config.yaml
arch: "wavenet"
model: "sound classifier"
dataset: "short read English sentences (LibriTTS-R)"
train_examples: 26041
gain_aug_db: 6
noise_aug: 0.002
n_mels: 64
hop_length: 160
input: "log_mel"
spec_augment: true
win_length: 512
targets: ["voice"]
num_classes: 2
norm: "batchnorm"
depths: [9]
kernel_size: 5
stem: "single"
widths: [128]
label_smoothing: 0.2
loss: "cross_entropy"
init: "trunc_normal_002"
residual_init: "scaled_by_depth"
optimizer: "normuon"
muon_scale: "original"
lr: 0.031
momentum: 0.9
nesterov: true
orthogonalizer: "polar_express"
adamw_lr_other_params: 0.0026
grad_clip: 1.0
steps: 30500
batch_size: 128
epochs: 149.9
lr_schedule: "cosine"
final_lr_fraction: 0
warmup_steps: 1520
weight_decay: 0.004
adamw_weight_decay_other_params: 0.05
Rows from block 6, named by matrix and row number. Rows with one number belong to one channel. Each number is 128 + 32 x the weight over its row's rms, rounded and kept within 0 to 255. All counts start at 0. Numbers have three digits each. After the name is the row's rms in percent of the matrix's.
# filt: filter width-5 conv, dilation 2 (model.blocks.6.filt.weight, 128x128x5), inputs 15-29, a 5 kernel for each
# gate: gate width-5 conv, dilation 2 (model.blocks.6.gate.weight, 128x128x5), inputs 15-29, a 5 kernel for each
# out: residual pointwise conv (model.blocks.6.out.weight, 128x128x1, transposed), outputs 64-127
filt.54 101:072095139172083151148132189124184140126126131128139134129133133118168243168178106130097127129147160096153097080161099118120130109088098161141120123125147162136153118227154103156107077162110168102095105135196225138120156142171
filt.55 099:171140125142208162111138079100121126113135083136127121125125107175166116107114138075121147140108129094109172123120152072066105126155126107117139137092102139089144161136129089068171149112147070075118170133126077166130138128149
filt.56 099:116184127164119114085148109184094097087122127126123107110123105108137147158209202105176125112118106079137122185077103060123153101116171160173113174112138161154132086204148173250192140133167164109127178158049101171154157131103
filt.57 101:154129117087132150095147167151124147109144099121116126143122165154097185139154116133159146110144144161099158189213144095156149160156170191148094101168115092132109072105146102200107139120107088109160171101169084159067129118115
filt.58 097:117129133132155145131119111161161171105114174145142129149160168156128209186132159117145112150139131167133177125109120071069068100118156160105129165139100147169141096129094203097128106131190132151138076140130124067133117042081
filt.59 100:124151153107126143168122170151096133127084101111127134130125149173161156121150132093081069108068110183159114104065184186164171145147124189097086129108075135092098161115116142185105176143127152141116110162113085019139100108102
filt.60 101:127139129091084105110138143122152136102136146145126130122135081116090047178179112100157132092117177105091116129158120162130101178055156113090141093114130163105149100095095098122142124131094173082087177072094160121091084091109
filt.61 101:131190091134113116176102150076128111139115146130116140107105152170125096157062080141124116120160142133136152153163144147120075139131152044148091160140139140077151127157118049174156173137076135141136090167116160095121060113133
filt.62 099:159132168155153195099191141115129134117136149130150131130139149145141096104129175127191119142118133108059100150072109065121097133102154143095089125092137128093138118108119174202117122121176101191146150145164084148143185081113
filt.63 100:136107111134109168190156139119142123168142150123151136131146187180097117133112187156178094094126121116126146131206106183100139117122062179142151177157088128198142098137128145116142151148156138141142133146120177199103128130120
filt.64 099:128201077138153097141138093123115142105151123154126157117149080148237120102094104195179161119031090140145162078094103102134129106119162122129181107197133133124117089107128078117120140121146179127017105146142153136125146140122
filt.65 101:114096177123130129046100139217111119129112107126119135136127199110132067123123122213162141163135076139159168189130127125090161106126209133139133142136137111131142107134145052138127145163115133143141152092094119086115162113081
filt.66 101:138079133100152110172144121072132138137159103089084104125102166129128149100110067136128100116136096200161165143069143122118157186115085126144178176154079165144154146105175110162167151121109099152225136229091135124123134169162
filt.67 100:081065110103159142124112132138092125103146125129152152124145165102164090090138158105157096136117124128140141223149146119120111119086074108131187094140133131121105134126064191161129136125154091078124058068196179196184137095142
filt.68 101:095150148099153149110104128050128106128122114124133147128121119145177069080102100176079105128160134137131082181147091138124139183159136173136138144131113107162107142101131128125101133153071120147161164115169149178133136122153
filt.69 103:114093190140103084106202214139143164178139129122118135126124078170178205083077067116114113112133184147122177124150140111110212143125076106143194183104127077171137137065143076118127107163125136098198100056090079129041158049134
filt.70 101:125152068099114132123145141146117136107111123121132106113106090130136117210095147128164133149175180140178246204227092122153097080082148156112169153130092065124132135143083121121164112154155093113171135073154062105095083119143
filt.71 100:153146112121151159108153133165107088112143133101114107117118068166058094117051059104117080149088117144128161163075165159086137146065053128159160118145174148149127191064157180151109206199150115120088165182087116123201160142127
filt.72 098:128098101037140146078076092136192124120110143156118120119130198156133104096059180177142117081156127128092179149175128149189110120114158142116106124121135174112136163138104163130197089107161117170097144143159124000164129100081
filt.73 100:094075100152150150172081158137115121153123135126147139133123155094109170153075128127151210144157134103150124178133112134113136144078109117098147145139142108118150094078163059154179144131132176136121065154054216132161117121128
filt.74 097:152107129103163067120139148135147157151095109126108133143155128137129102121099129158120095088136135171184110104152186169135117089100123100118069147174157121118106189078172095120157148159092165070120101141089143131124147122106
filt.75 101:126120106102121076139176150147113149123141123135151138149121180107130187199148127112113084152120134148180041128103061179136126140132111116165104069117088114114124145139087125101129072051115165132092144107121195124077091161164
filt.76 101:105102141148135144093100190160149094149141140118129140112138075086109047137132150109043163126095136186186140150152156078181127132199175091135124160169144123098067090143184163119176171127107102096176114116094133179137153071151
filt.77 101:111145086125131165164134141089129096105131098143130134123119158131135167214173108105141143077113091084114123140077150198129125129118135074124156136084109117185146100201156197204082133088118092108118118197140097076152204181092
filt.78 099:199155162126173099154114112138169132114111147117122124120130145078077121104068083079117150100089114111112117079189163110169114119151156147199166114095145103181123087143151071195136191124159079160176177088153185214137160106131
filt.79 101:120161104117122160128068160179143168119130094108124133132135053145136126089120134139129059117148163162161132085161130188120092135163122193146143085157128106158139087086104062109118120144104155173139164125162024140187230128120
filt.80 100:151121114106190125142052120093177129157104101137119126135124151146203125022107052138104112150115150136153141120213082032147216124098199117141120100090096152103184137054154166122131082149093161140113088219083117124126112116171
filt.81 098:145077169145150061112111128102132132130117178128139134129134143119185135093152172156114141162127123111122106175082176051068126101147215058109056131150116153131074075138149106158136128088130105133200126097138127111147090089113
filt.82 097:112113204194168127148157153117136133120127133135134130141135109183063125202153141084193179170180151122091112139153153095110121074134124140141104115122124120158134112111111119148102114127137086117148143054125184125126144098078
filt.83 099:142111127113111122157112125116128139143109082135157121138147130137090059084118105135149125162132135126123176110142122200136114172164135117126165145103138090112104163066154192082115162104139115100074120152118137165105147145145
filt.84 100:132099113112165093113122114201127115108137103126118114145096132141149152182149151156154140057119106124102129182113141110102171207100110122131126094142142166171133132163198218131151165154161078124168168098103092137083084125115
filt.85 100:119133104087111181160135128218115120163118117127125130134137112137138106066164201140106095163135141126097111164152191090081135091131162106081074125127139124117083150083098160196136123096135142155156194149130050059105089127134
filt.86 100:127105131145131125165085149126148115089108128131129148133167096135108158057073149146193124143131144142153140063194082133150160127100143132093142107140138103120125063104116129159125073159150156097118157163140140182087096098140
filt.87 100:090149111123145107151111132090137157153126099139131109110132170168131152162095086148101116145104106138094197181168108096172192162172124103184126186142162099154142129116147094160165140090103101134086121120120096059153113122146
filt.88 100:176159131092102172063122118087135147126127171140131135136142110184212094122129135153127129126147191152152116106096168118117201152182149237158150044169104135061101130107132123096217091091137142128144160146205136074121145122130
filt.89 102:077136088123127092086070160101135126108113097140122135160148160122065110146092120113142105183171138154117120122186189106104152129174181056127054133167121108114130133143084093071191116091059125102154145158173136145116118132180
filt.90 100:139161138058151127156142130096142126112104128113096129134124189126038182125133116125084106111135146107095113147132094109189149112129186112159185156100112126183176114202114106138089133108115103132145114127122102066091124203085
filt.91 099:186124057089093137125070133135131134134145120125125132122127178194097048132156130101117151112129186105127159204238127164125120037123107189129127157117105122138164136112239176190156129150165137172126074109162088142121103139128
filt.92 100:045098127140126144052134129151102108107172167141107117116141213169101143128153125110075122105113151119097146076078134174129065145159107147146110105104091144125153135127098130079136140135112155118196163171003044158154134128081
filt.93 098:156140181138110092089089123175152108129087115119134129119127176093100071108137078103083096121076121138132090183111206067177117153138183178115154136095115129148085093185124142072083170084174132148189137145171093149161150127122
filt.94 099:195096132102118142098190177109116147140164109110118129121137090142099135135157111111092122123135105087127143164119067102085113125115134149127089167179135158109127103116098124199092126087129124142147164123112156140164055112147
filt.95 100:112122127118102148092092196026119113152121103128143141139137076203128155147113108114109134103146139101135053136132114208151097066123118177158112145150091089102170168098079150132173080106096135170088113175170127116107162117178
filt.96 098:152154092132102106150125077157133156131119145128135130132141149070106142171118078152144159181117139179137120076157149173116165111116133146132059077166132151148126134095131080108144131121136109084134109194110090179114136071115
filt.97 100:137131122086103174127154174178118140161136143129149119146145151142177195160079161180153103099136135114151176174217106135152131131112137132118085096144143163118151087118245166119183146116123099116161171133119128167147090130164
filt.98 101:094173132146135068135137203056148156141120171118106129129119138115098148119103154097070130096102130108117115110217082106106164134163139148157065105086149147140143189160103072147163132167154124134168132119110168171195089089180
filt.99 100:112147087122175122071152127113107137128119149121117111133121047085209169122094117084132159068126127119136089141108133169167179125090084138164144115099181146113106101172181182114144131127125127130142108152108135129186167128112
filt.100 100:165149165125172118133165178220131124135111122119130138130138130079236096177112135091102142126131142131110185215152049152227115095155096138118096103141072111125112120072101206144088167122109112155162175129152084082087119115107
filt.101 101:141139126084118064129171093146136157116135122133131132125110141155130160102083142132112173167111151114123130184094196099136131055105140105159108128042120140162116133099174050147015127170119149158067107126120145072120173093155
filt.102 098:130097126128127097129081099069155158131107120119124118114136133060087124122106071141141154104110143143162106088107132159083113137165147174116098168139124121162089102169122122133142120161152155126114135116167146128107113224104
filt.103 102:147142120109102090205148053178179133139126149149122123133141112109128139163123109114165108113160111110091091141031068132162084164109177161133151154063103089131094117164095135138067135131191176140059138138214056149145106137096
filt.104 100:137165114134145084064097057162162170166135096144132145120128144102150190173182136143077153110069078138094132074087153110083151121175096202109066113128098097093147156045174088126070110112112146126106106161154079140109165202141
filt.105 103:144119120137152144119152040197147099112142151148111130120125075088181115081099083149172104197187092121126178128031125028103090143121119092052097052144128121160116104135134141171118101112155142151122156075157100152111126131063
filt.106 100:126115103143145170145108106054157128142118132134150144120113114128117127076111118111132049097108113099135186134174099127110092091151162173111174127128143127088135125151066136204130104146121140127075102153153130198124120172153
filt.107 099:170207138107077128154136117067118088135136115117133152118115147100165083169086137139098111132137154113103083076090231132107070146130127160138067090168119103105182141093031187105031136106108177142083142077102141163155201133103
filt.108 098:146136093118164156162143128204136141103112129117121152120114092139185091101128094124151115132162152115105159120103148089119100080166148177208152097140113101112136158132072142175148165192185115129063065147097162103131145112116
filt.109 102:120219084088109058073117139117112125117143130118118150132140132108114090180125087149167159118068152124110124123134133074077122150148071063198062145140106126120163145071122053125159148235117140130146143176079120106145119108160
filt.110 100:187061116110133085120123120123131135086115091126113108121126081121119146116131161192174131196138101128191145089082078176122100161171094115075144145084115151092100134099186130106121159083096111123097169065142166066115072138213
filt.111 100:167152179106129088088154150133136164163120132125130123126115097101101097109087138147077147133111143109134234088052141033184129155179115093161087145069096119117108117185168144130100087123149111126174109129185149054092117087086
gate.54 102:124158169181099087100056147089153162134158106113098101136135163133148142147066071133136121058167120130108035182068140144189155069128149136152124184150170116151117125131177156115073120121154117170144123150162109170120092140140
gate.55 099:099123124145152163117152124169175101169122130108115121135137169039106105137128119110149132116186116139169069161097108119101149095090107069066159150131134180164141162079112087154157077076136064077142093086110116179146139137194
gate.56 098:129114138113151094109149090088129143137140152121115107122085082185095124185075130059079086113131082109134136084157080089138129114140124131129106144138155125095119091147126148184066099103133139155056107131152088136147146133145
gate.57 104:166094080138150134088133119164100114091126150122129144137125070154133057118133162138151112122084139124132063162115073142147155192111152127114167127115114144092146118146105146110120123138148116136093241099082085168144114160092
gate.58 100:159206130163078088066100123086150148143174163120131119122145129133025141218153088133084172145112129090097113011161119038087170132145159190143189127114111172165124095135049178155103170165123146120089162132118105169139166177122
gate.59 100:145123104093081160084076091164115092149120146127103121120137149119097097138123139159119133118179148094106086205154091195192111128170172134113030100126127089111099098188145134173171106168142147142121167112113088088099090114174
gate.60 102:105111115073132111134073132157131123120116188136112116140135132160169088141152083162139162138132151140088210215077100162127134131188168107144159114154106154122132100060131205212184168144125120111127149165114099147159176242153
gate.61 098:029146161120134094133154081094164172144136204129117150125136106091085171135157115184166145151102098118105102066065172112214113160130108139197117178153063131148114131139068101165128114101124139169203121099159099142125120127130
gate.62 098:127183130167126078071108100129074098138094150132118134106117077073147110143156154171118154152158144128140167080092065201075155222214138152139180157165115062157122097123097168151185137156095140107139093126118136123141117126134
gate.63 098:160100176139166063055106076173118117121116110144138136111115163106076096116152141099134133109112073128120124086066135092196101141123194106150076094103165159144160136125102074105087162112183133122110145157194109144200133211130
gate.64 101:082167176107165099106093069151153094117131116106135151132118066175127122169145099112176111178107105132084129113075111099089086131106094147101110100093169124119162123147088138187125116142088095116162181035123185149105172176174
gate.65 099:104147187117157132167102143135156130150108090136119117119090159143116147152118117148195084132142072121120099104110146104193136176128134157147122150114140102168192171173149052115104098174151190146187191107171144113123089153128
gate.66 101:132094138141118125151120145141169159113092125113121118154142142093113187111147144089134113110152117179134109174143145172132118095101121198098132101130112105112093133138121071143087104140161143123180130157078144119074158093073
gate.67 100:109132129144162128105208194122131108181152128118136142126134114132069123081131159133138135141144098118178137097065176145084124166147154101083118126128127100119059106110129179115174126147125094122199202112071129147195147155145
gate.68 098:126136100083125116067110111071078118136091132098114107118126110099128133146142137095180064123060144130112095106108077140184089140079100115141139161134130126088161135079159055126158149145083096098134136189162102167117132144157
gate.69 101:140114105178181110115132081133131109125136098131115142112112117165130066093164119125138088108137166102140106159138147150190196185091122150109184143192131099100193163115163150086152156152106128125061112169175144116187140158146
gate.70 102:153156098136099093120117094148163123091121133122122133134132157092160165136152148083117110078152177149152091148094108110132122125127128154114149141130139100072107163118128132087161221082129135102139138105120169128169098109147
gate.71 101:118137088140100173100126103085103108088109073116124126129131124151135102104206116155110070086186155168144117089103080139154198219161133163123175158141154089119169152163082134060116191159126138178173136114082131158152159157144
gate.72 100:131127104109108068081115088078080138144145143119133153128127129158153204052117137132122126144085095136117112106127088153101058019158075153150142153077124136117104185153142157211095137140106131151180139107107129158128145136152
gate.73 097:066113107091139106102128083135116131136112141126119127128118188117118152110152113121135116121110098077107168111077136056145126123133142131134139147203107145139113150082104073177121136143121131137139118149129134145146095148154
gate.74 098:170098085119164134055112104126115097126131121136129132122126128142153158137126141182152181154139152158062079132133081091126130095134082149166127243202151119126125120114122115077133126172100142129196169135155157104149207166100
gate.75 101:158132064186170116158140138142134138142120165131124140137106117058083087151110083107136116124111137159176157154148131131087234108123110151119140137097126084103143141149186093150116164122157107069127158132140161143176146195184
gate.76 100:110133142095133124124160148038112149128113170133123130128113139130179209152148143094106110131066116093097104097089141119137140183127147148169135192138184150138114146110083080155157139152095077117141109158145094097179177187149
gate.77 100:164132127094062097147129138106179121161157116103145115125093128097138115151102159174100054088097128111139166122145095123166074100139163079140161131148132146153085134123150136131103102136123111172155174156204106094132200138091
gate.78 102:134123085092097110108102146154107134159129117137143150134148131120102198169114180163149110150141148120179159125113065123144142111132130099145137129144154143104108112125082109141101155173101121163122146111179064116092165190142
gate.79 097:119116127105141122163177099067086101114148160116118124127143127134097088107148125148072120106082104168125061086167147162106102142200124202166141095124146142129148152081091062113113170130116157109113191179114087100091158150127
gate.80 101:150160158115118169122123113012119122119137088132118137135133140176112177071123100218141101113158162190103101051121101115141184032158142102166079158190123124145097125148152171160084098168163129146219131160153134210176115087143
gate.81 099:156107114070081132149120138130177133173155164126145129132134185127160181143061087103147173104142125122096150123099122093193106163128176143201126130086145169151126102140156161154167169148134133138126123115149141162145128127117
gate.82 101:126195118118158094101088146111118132119131125130104108128152147122151118108154162146078191059150172153121107183134120139121175173139154165094171158077135183192123103124174120177159173129150117158124137131103142130141191131151
gate.83 099:073136097172115132123111113102126150123135139145116158128129096140131078126102068138154148116115107138174121188155153102128085125089114147167130156146151107127144133095106176153145126189090127066070013180118120154067149078159
gate.84 098:067147110113084133167084100120121130139116106115127106120121104165073076147165165130101162122113154073119128130205112069112110092110099190133139119113138114109140126136076157166190160189098154167093162199100144118120129153123
gate.85 101:153136124106136141131093105135128157125147116139128114121120102137126103154081082140111163136109119099133177133063130153108078130181170173093181148111146143189187166166125148120071147192112191137055076180133184106068173125186
gate.86 101:148141152165168193154176126109117117136169147105132125121151131096111134171101155151171135125144147161078174177174159106161180204081145143143158099172118099054157117112158088087142123149145167182154125101113126067081144152157
gate.87 100:170105105112169130080143093165143152105131079121118123130139148116144210167122094118137152122132158122122175119163024111140204134202118103085117147159113175064127133187121063136139160148152185167150165123181049102115186190160
gate.88 103:115129130163164089128135092153143134102146134120113136117120126104129052134092103099107092107097062122142080131060129131095114091096171145151121119137111102145094090116139126128112137112142198146092133113142123159141136104088
gate.89 103:109088099101117116068145101132158128145086129126120114148135205121134097138160144155148107096130175139165034157208125193120151123140161161138135119123123140136133124120132159113070120118165152103175160126149094173162128123103
gate.90 101:107106135124114132117112092077130117124150138110133126145150144144035127132138141167104115158094107083170170137155149118113118115093153200118076098057108109123113145142100058068220125112147179112094091094184132117118169104173
gate.91 099:182114145110133101109119111157118102115138123119118130111125155100116133191179160135106173124079127143095142193151126083134115113120162124119174136106093133158209162194130167110105115152115074149056135116190219070151149174157
gate.92 101:122177106147115092186217067099153135132097142131118120109145212135181173119131090124155129155126138164145089105099117179129114168110202159127095124112093125133133103141070103150079160118106112123155115120194138141106111176150
gate.93 100:141095114195173168110126074038153098144145148129132127116130142141184113126139156132189091116149118119091163132226147096144124197166164144126069183195090079113131103107102059132134120104159133170145127174154104133146071177178
gate.94 101:138097190167149170177169176078099117156120141122125121125124109123089100031088061038108159108142114092097065189182115149141143184133155144131107229182091111128154166133156116165105143096139122137093081066134140157149127163149
gate.95 100:154191156178183130204127099096139140109115127113129140128129112134112103108097198163147125069123151119088112141099082084119090104171075133087156083146139092107116130166202183123123104127126137139118148086159060102123167117117
gate.96 102:116091195124125158148129081151137120119113110136122091129117169128131097078110093086058112143142133129117107142147170185180086171091129139070181155124160133138165121154133158175153087092194119140091130126104134119124112151095
gate.97 097:121139096156122190132074227200147168134156139115120156145141119198070112160121139121125152107111093113129112119155166071209143166165135170139153146161154106139178155160091095142129130110120173158123135227111125141128133127172
gate.98 103:119139152141099070117125085118090148102128139122148146125112030166149091138115115162125143133111110109111144151169129064097099134150151128126140167158131113113122181117092205158138177164137127149195103118099207132126134143162
gate.99 100:091088131118156174140164161132169145126117130151133134135136141140141120143125068111106113109140146129185146145129163214172144101111143159153140103125088151139113145114095139091180150099132128113098114136119107118105124125117
gate.100 100:094158129131142055159127132094145139123157111111099127126123049089138192059108142128084119102143137141083058052105178135172194164118139150187121081153159120101152117124128119100172124168175171112178137122171181125087144158160
gate.101 096:152194110114117145104082130098120158123085138148126122119111092135158089188150111202103127108055178160098075082144137104102150098137137162196142156141090117108131085163079177131119136164140151141195132148131145041147158144190
gate.102 101:203135062131119133135061123124153163115108174113113127133133048121123172108138164157161115079112137138075176021202145091112178076065040223095113148125110135123150160181176128138188162142145154153140164170156104143207158166083
gate.103 099:116163119147144144186116150153086123126122160127133107134147124153115091167107112153097107162120132120076131123105147101161181083120040116222109093149119084096129160046142055128140136149164144140121152146114086134169153130119
gate.104 099:119141156131111177186118189108130127144101137110129115138128115118094140170147117164195174093143156123143075096104086081109122098110167180142126099158167094147144150160073145119159155097162098123120149111150134153142181135175
gate.105 102:162080109089110199134022129147112122154161112133124138135117148140124092116155110139092050134153093107108060168132137170158100134025135073119104115166122120106163112112178150081140130131106064203155220098067141106137110144096
gate.106 097:093117138151118120120098172160159111122156141131108140130142151067101075147099144089181116123111113133119101141102147172099101049086153125090128131151153115162159144085115109119138152105090092109155118134101206143140173152122
gate.107 100:142094074083153104096038095093127115113129153148128113131155174080050124174145112126120151094149121132137118136052128089151131187112160196135130132136082137129167125126176188104094203145156142120081149137172165055134166149169
gate.108 100:057083160105089108099082168134125165178142144137146137128129160117135171087059101140143117142097129141133095133121244056130122190106138172137156134144108157144159148195154102156166104134122071133168091098155141098204058120138
gate.109 101:118091144227142178091106095085138162087103113145119120119129227154146092116133127094084158067115088115125102133118139082177153207088118122104124165163124159076110144125096098187024127096157167136113122127139163123181090131106
gate.110 100:139143131178191120099139198079134122113135118131132114109128127225156183077096148155115109164154179108140073107159032130168139168152116162151100120148120175120113117111107109212131138137144179160138128144118176154112061116161
gate.111 100:161150169104115056039116165136144194167129135124128133135137038135168081066114141121156113136176115128088093147065168057135110192134161119099102120160147109101153124128124149145168098104172128137149141162095107118094073089094
out.54 100:133050106112170116114090135162154085139151164130105108113119153120045128117129101113166116127162125129109181112080125115155168080155157104121160137145152068179158130144147156157126121097130075
out.55 092:108141155145115157144121169114095105173153112069107096151102035144115137079120109145132099122134139107150128131103108142117077125157128156126155150126165140098112116139167106173115078117177120
out.56 090:146160122116079164057085179193154150184146145145086125173054180094096151120156141149155165155126078156143123120152099108121141088118178087154145143146114112081141183124180118069162189061109121
out.57 110:141112117125081100131082178146164133117128054115167140108066084147130041107139096173111110071126091114094130157135164144104156151178091179079109153205131123123080105169100095114098150188098110
out.58 108:116138174115197151198085122145114075082137130175115111186131120082105133124115142126168115072156144111157132117129158105057154056098168098124128135119157132128120087164184078116070078115139146
out.59 099:112145205084123165177117145122122114130123134166127159104103120176141126131163099136114195118148128150148202183159112173132189211086113154098142127131136132154164139117133158146119153170082111
out.60 106:181132138187161119115111139139047151119097157121087091147111193093162129133127130115155087104203155134145125137030072121145113074065132085147148111129115147111163086135155099121125141097126176
out.61 095:105165136151132191121127141159179161166130140142135097222125118106141109158131102163117152149155128116122126136155150157119081207152152173084124025069081124103144162160153153079120139095131090
out.62 113:112096094162113085176152144100132177176088135143154147125124182080115114138092092131149140089076048158086111136146087148108141131099117108172095152055157155099107092214110112117057198108130048
out.63 092:142164150090125133157153173109148124125075146102083078150103141163162069134113100107092139134113121176134094121096122123087131152109086126090118113123123161044126114101172137098084170100155148
out.64 091:101131164145212121166096147089137152107111149145147072099082103135128130120103084119172154105147098124160121187161096161095123106140130089166069135123135122133126137153140167116141127065148143
out.65 096:110153117110114136134141122173123126158198153083118161086142177135157120207073181106167052148115104126107076102125129148096079165160136182093177187171137150100109126062148116122126116096105147
out.66 096:053087099087131099152109116120164184113122146177088198171121119090114141152126131134131077075126133111094100095131135160173117113073179150129084158114092107189099113146176097133113137148048172
out.67 102:135123105135161184111154158117116134085149113122221139098043157146139160141098130102192090161148127173076120182146157109089144103153099086131140125138187094155138118117149148117083109131099202
out.68 098:108163087124145086159153161175147119142147129197111123142119170099108087191124224053100160112099130132148062171159150085108183153071097126089107091110098115109086155131136091134090189178130109
out.69 095:114155194099104097126129119168126083065160062221104142126134127106169118145112160107154170165156138116147132094076157080147111100124172105145164117138083130138161085162164082146122130101129132
out.70 099:158139147129145171143169124130120163113108116145209135138158141170132178136114107102111152134117152103154134099105128142105168123116121100117096129141156109117185169116136119107107117052149063
out.71 126:140096109136150127097099107169100061167168128143087116076150126131100177132081112141195141151157157170080093102134138110122099171159119128209121104092120157126156132162111134085129046103128132
out.72 099:124149129129107133124134205099112107129118152115074155118079125095152139119134084086111079141121120140099118078107173113070052121093086091127101091113156167175109149060195125142083154144109150
out.73 096:154084103165127050146149142136087130129150078140135096161123119107135099073103135122097107159179183167100105178159190121076096123105087171109116173088141110115146127124127116138085084119136105
out.74 090:104164151111057087041114164133132107146101153126080096117137142142153155060150143119081099149112137137083102088076184147125119123142122197143109110134118124109114105164062082069113138136125157
out.75 104:117122117175088108125163180112103145136147118086121148061090091152100089160087143056143140150150094149143029154115136120136113124096131087086109140109161130148074090189100139196100156106123162
out.76 110:118095125048096148151148076123061099114131116083163123131163140149211157119139179121113124097120140120161120107166167096168094168144086062116178094153105097113147177079061143102123118124139154
out.77 103:148178143170064124125179097134123104139200144141162128123086111133193134133099078158175141159143191149145192102115157167158150102137166154155135107171149112147152047092084097128068178158139178
out.78 098:079128060092118117079123115128085137095092130108131166132100113174198129139132150127145153142138175121129088131061102132123104129152096164102129097061144122155078154116096170146161171128091097
out.79 106:129148082136157051130164193106100156202145082119106107133127137129117094145081110101158110149128160117085073101119174086158104206117141146123112129145067129132102153113133171111132107126087128
out.80 095:119171114157176098135081139121113169101115097106120174109107147120092074107166123049095152173122077078110216092171121166108143124110137114096141109150157119063123096155119081111107146090114155
out.81 109:095152133127091072125103125132110125177146096094113147175080196136119096089132103107153096124121152143168132173153103068084074139135133099157142085073105140101140147116129061067141212193153090
out.82 101:123127101129124066188134154174103136175183165114139140138159074173156112105116115113168162120181082112115174163060073118113119156148147143175149161127150135166178138114094078121111158118116111
out.83 101:102090130075096110173055176162157094146146147186161072166114127137106168119162096167154159090116120134105158190142057114097153118168124132114076157160157127161122124104182108157106158124131180
out.84 095:103103138145161162153035142075054099130168185110161174131122146147145118119109061156138175102103141108147109104087136197108134067123171157181158188108161104143110150124142134143050153138108190
out.85 103:122133113128168113159186117094051118100150113122166124125124126152185104118137067093098118170157087167111183134172137102124100150090170135136113095149177068161069097153147133119138135151133190
out.86 090:141123111168136089162135136104083154136129131120161124044093142147117184089086146111081171133207159155156155159145111130165159145120140168109092130125129154148142110057117099094135061202085105
out.87 101:109145148143196113107108107092105187148166183119123141089082110102122182122130147138154121147136131119138140159136159088087092060153149111117178142134138161133173099109121042130080142114150098
out.88 094:141104133143137072127109117124046119130158179146107179129103184186176138109123120128104107109156135187117164127117106107097117115117101163172087132135101166101099127086132155155190112161134135
out.89 098:171118128099159133123117154129148141164197145146108152103167141115208110083108157131139146103120128148102045163163106085150160087066128134128162131183154157107149139158131118153187197150113155
out.90 107:118104193142136113152117137164115100106192093153068099112024141135162155137116134075161145074156162164150148123140107109141119081139138104162157131122231141123114171169161121079108141102162141
out.91 098:116145108150126121139099147123153103188107184088056100143094122142110133126167146095104148134133217113178085069129075081101129147139097126176086137128113115091137120124116153116179119148188132
out.92 088:084144121171120148104166107186076116138111109123077145095101143126163148150144111119060166112133174182118115126149121053131152151113131118085138241080089098107111095124126163118117106161163134
out.93 099:139174113121105190109178108123117059140128165093125157109068124154157185146126137190151104135099168101090138168049155161113182122179102071127140108115119140081120130080043148110127089083130100
out.94 090:165127117121093219155173053137126147149156142092149199075118143169116121136204109114085074116118123096157201156127178166133163112144155104145117174072117107166088132129088111103093132122097088
out.95 105:173070138178128090105121141105136124138152104164177149133083158171163106084053129095104094128093144135141149112095099110151104112172131072129142140098121170147138126109169055131166186170110086
out.96 093:084074114140102125142167152132099036069081168118066164149131125095109165091125111109109164123101113119148159161147108083168146175173161100119142124119156140125098103134145125142128112091178126
out.97 108:159161149147103114187119189143093135146112160093128156126150144112143107106088174162123140112142074123160177181100143108159176092192164134128091119129168120069129143120129144148124125103097089
out.98 103:121084150131126157164102165118164110086173135078147142116167059181115117165123039104120149160169124142082139131157122167053147108124117146099161156210121139144109074147112114083129074150122154
out.99 100:083110126159135128075130120135177108135145099115149091188139116134134136161185113123134168183097131116116168162076076078142101173193077162085109062149136167109100113130133128159066102186127104
out.100 099:163164066119125119129083152147095063119095157088125128107151131153111089144058114127160166142112124071130107110222132130123139100151126113097074129148116136116135172106113163141119078153123126
out.101 096:105095114134124125075148136143093166156016118129112204109092138149159179126164139094173111187078093092123121149117140155133119124195131118170076117101178126079088185158124148073115094133123109
out.102 104:095080127054125172142091175114168130154036128093128151101120108126120129089107102107132122110123114092168089138149135203192144138135105149099128126130102099131130102084183084161128101131126153
out.103 097:167152077112125092186109097149111104193127100161132153166114116166120139186117159182159083132139056089078173174088138113126151162129043048141135146153073112134062133073184146095089145125146119
out.104 092:115144126118202086153132196127199149098126106090117104138078111077144104105142147119168147113114186142118134081129077151091173122154180193127095126133103176194161177100147123116140175066113094
out.105 088:115158086108141146112138051139140127090132103106151174119092127147138082131147192115141154127068144064124127083127164170155091164148158184079142106111094136109162130137131130079126121085102135
out.106 095:106154120108089121098119128157124148083171081162134173090044104153127111093124111112067105128153164154120123131151149118052097102083090116087150156116054150170124103102139120080147115113111114
out.107 115:187124119119069107149082119141156114112133090169123101090147156082122201131139158112114090082081095091175089077109120127148095157133181125113153144079122142126106106107118098125124118122107087
out.108 091:132110168176140129157132075149114143172170133156194176131118070120088080156123114117148088141101143085142087131116152119159142117099160088121158115195096129184126098043062069109101131116141120
out.109 094:093161099152124127056102103120132152097192152095116085145148076115156169097088096158123171103044095129127147146119124182144185112109126108111108107117172102160100151183100104130158103120096133
out.110 111:125116083128166112164187115053174109173151087163159164139149157106105104161124166162112137165106193131115099210170104137160126121136087150155148056149080148126094167104103153126156152097126145
out.111 100:129109159067121120132124162150194185112067098141109165171156135115038106189077138107135121178126157096148134115151220149116124175096130152121099100104126163185102111150115168090146088136136110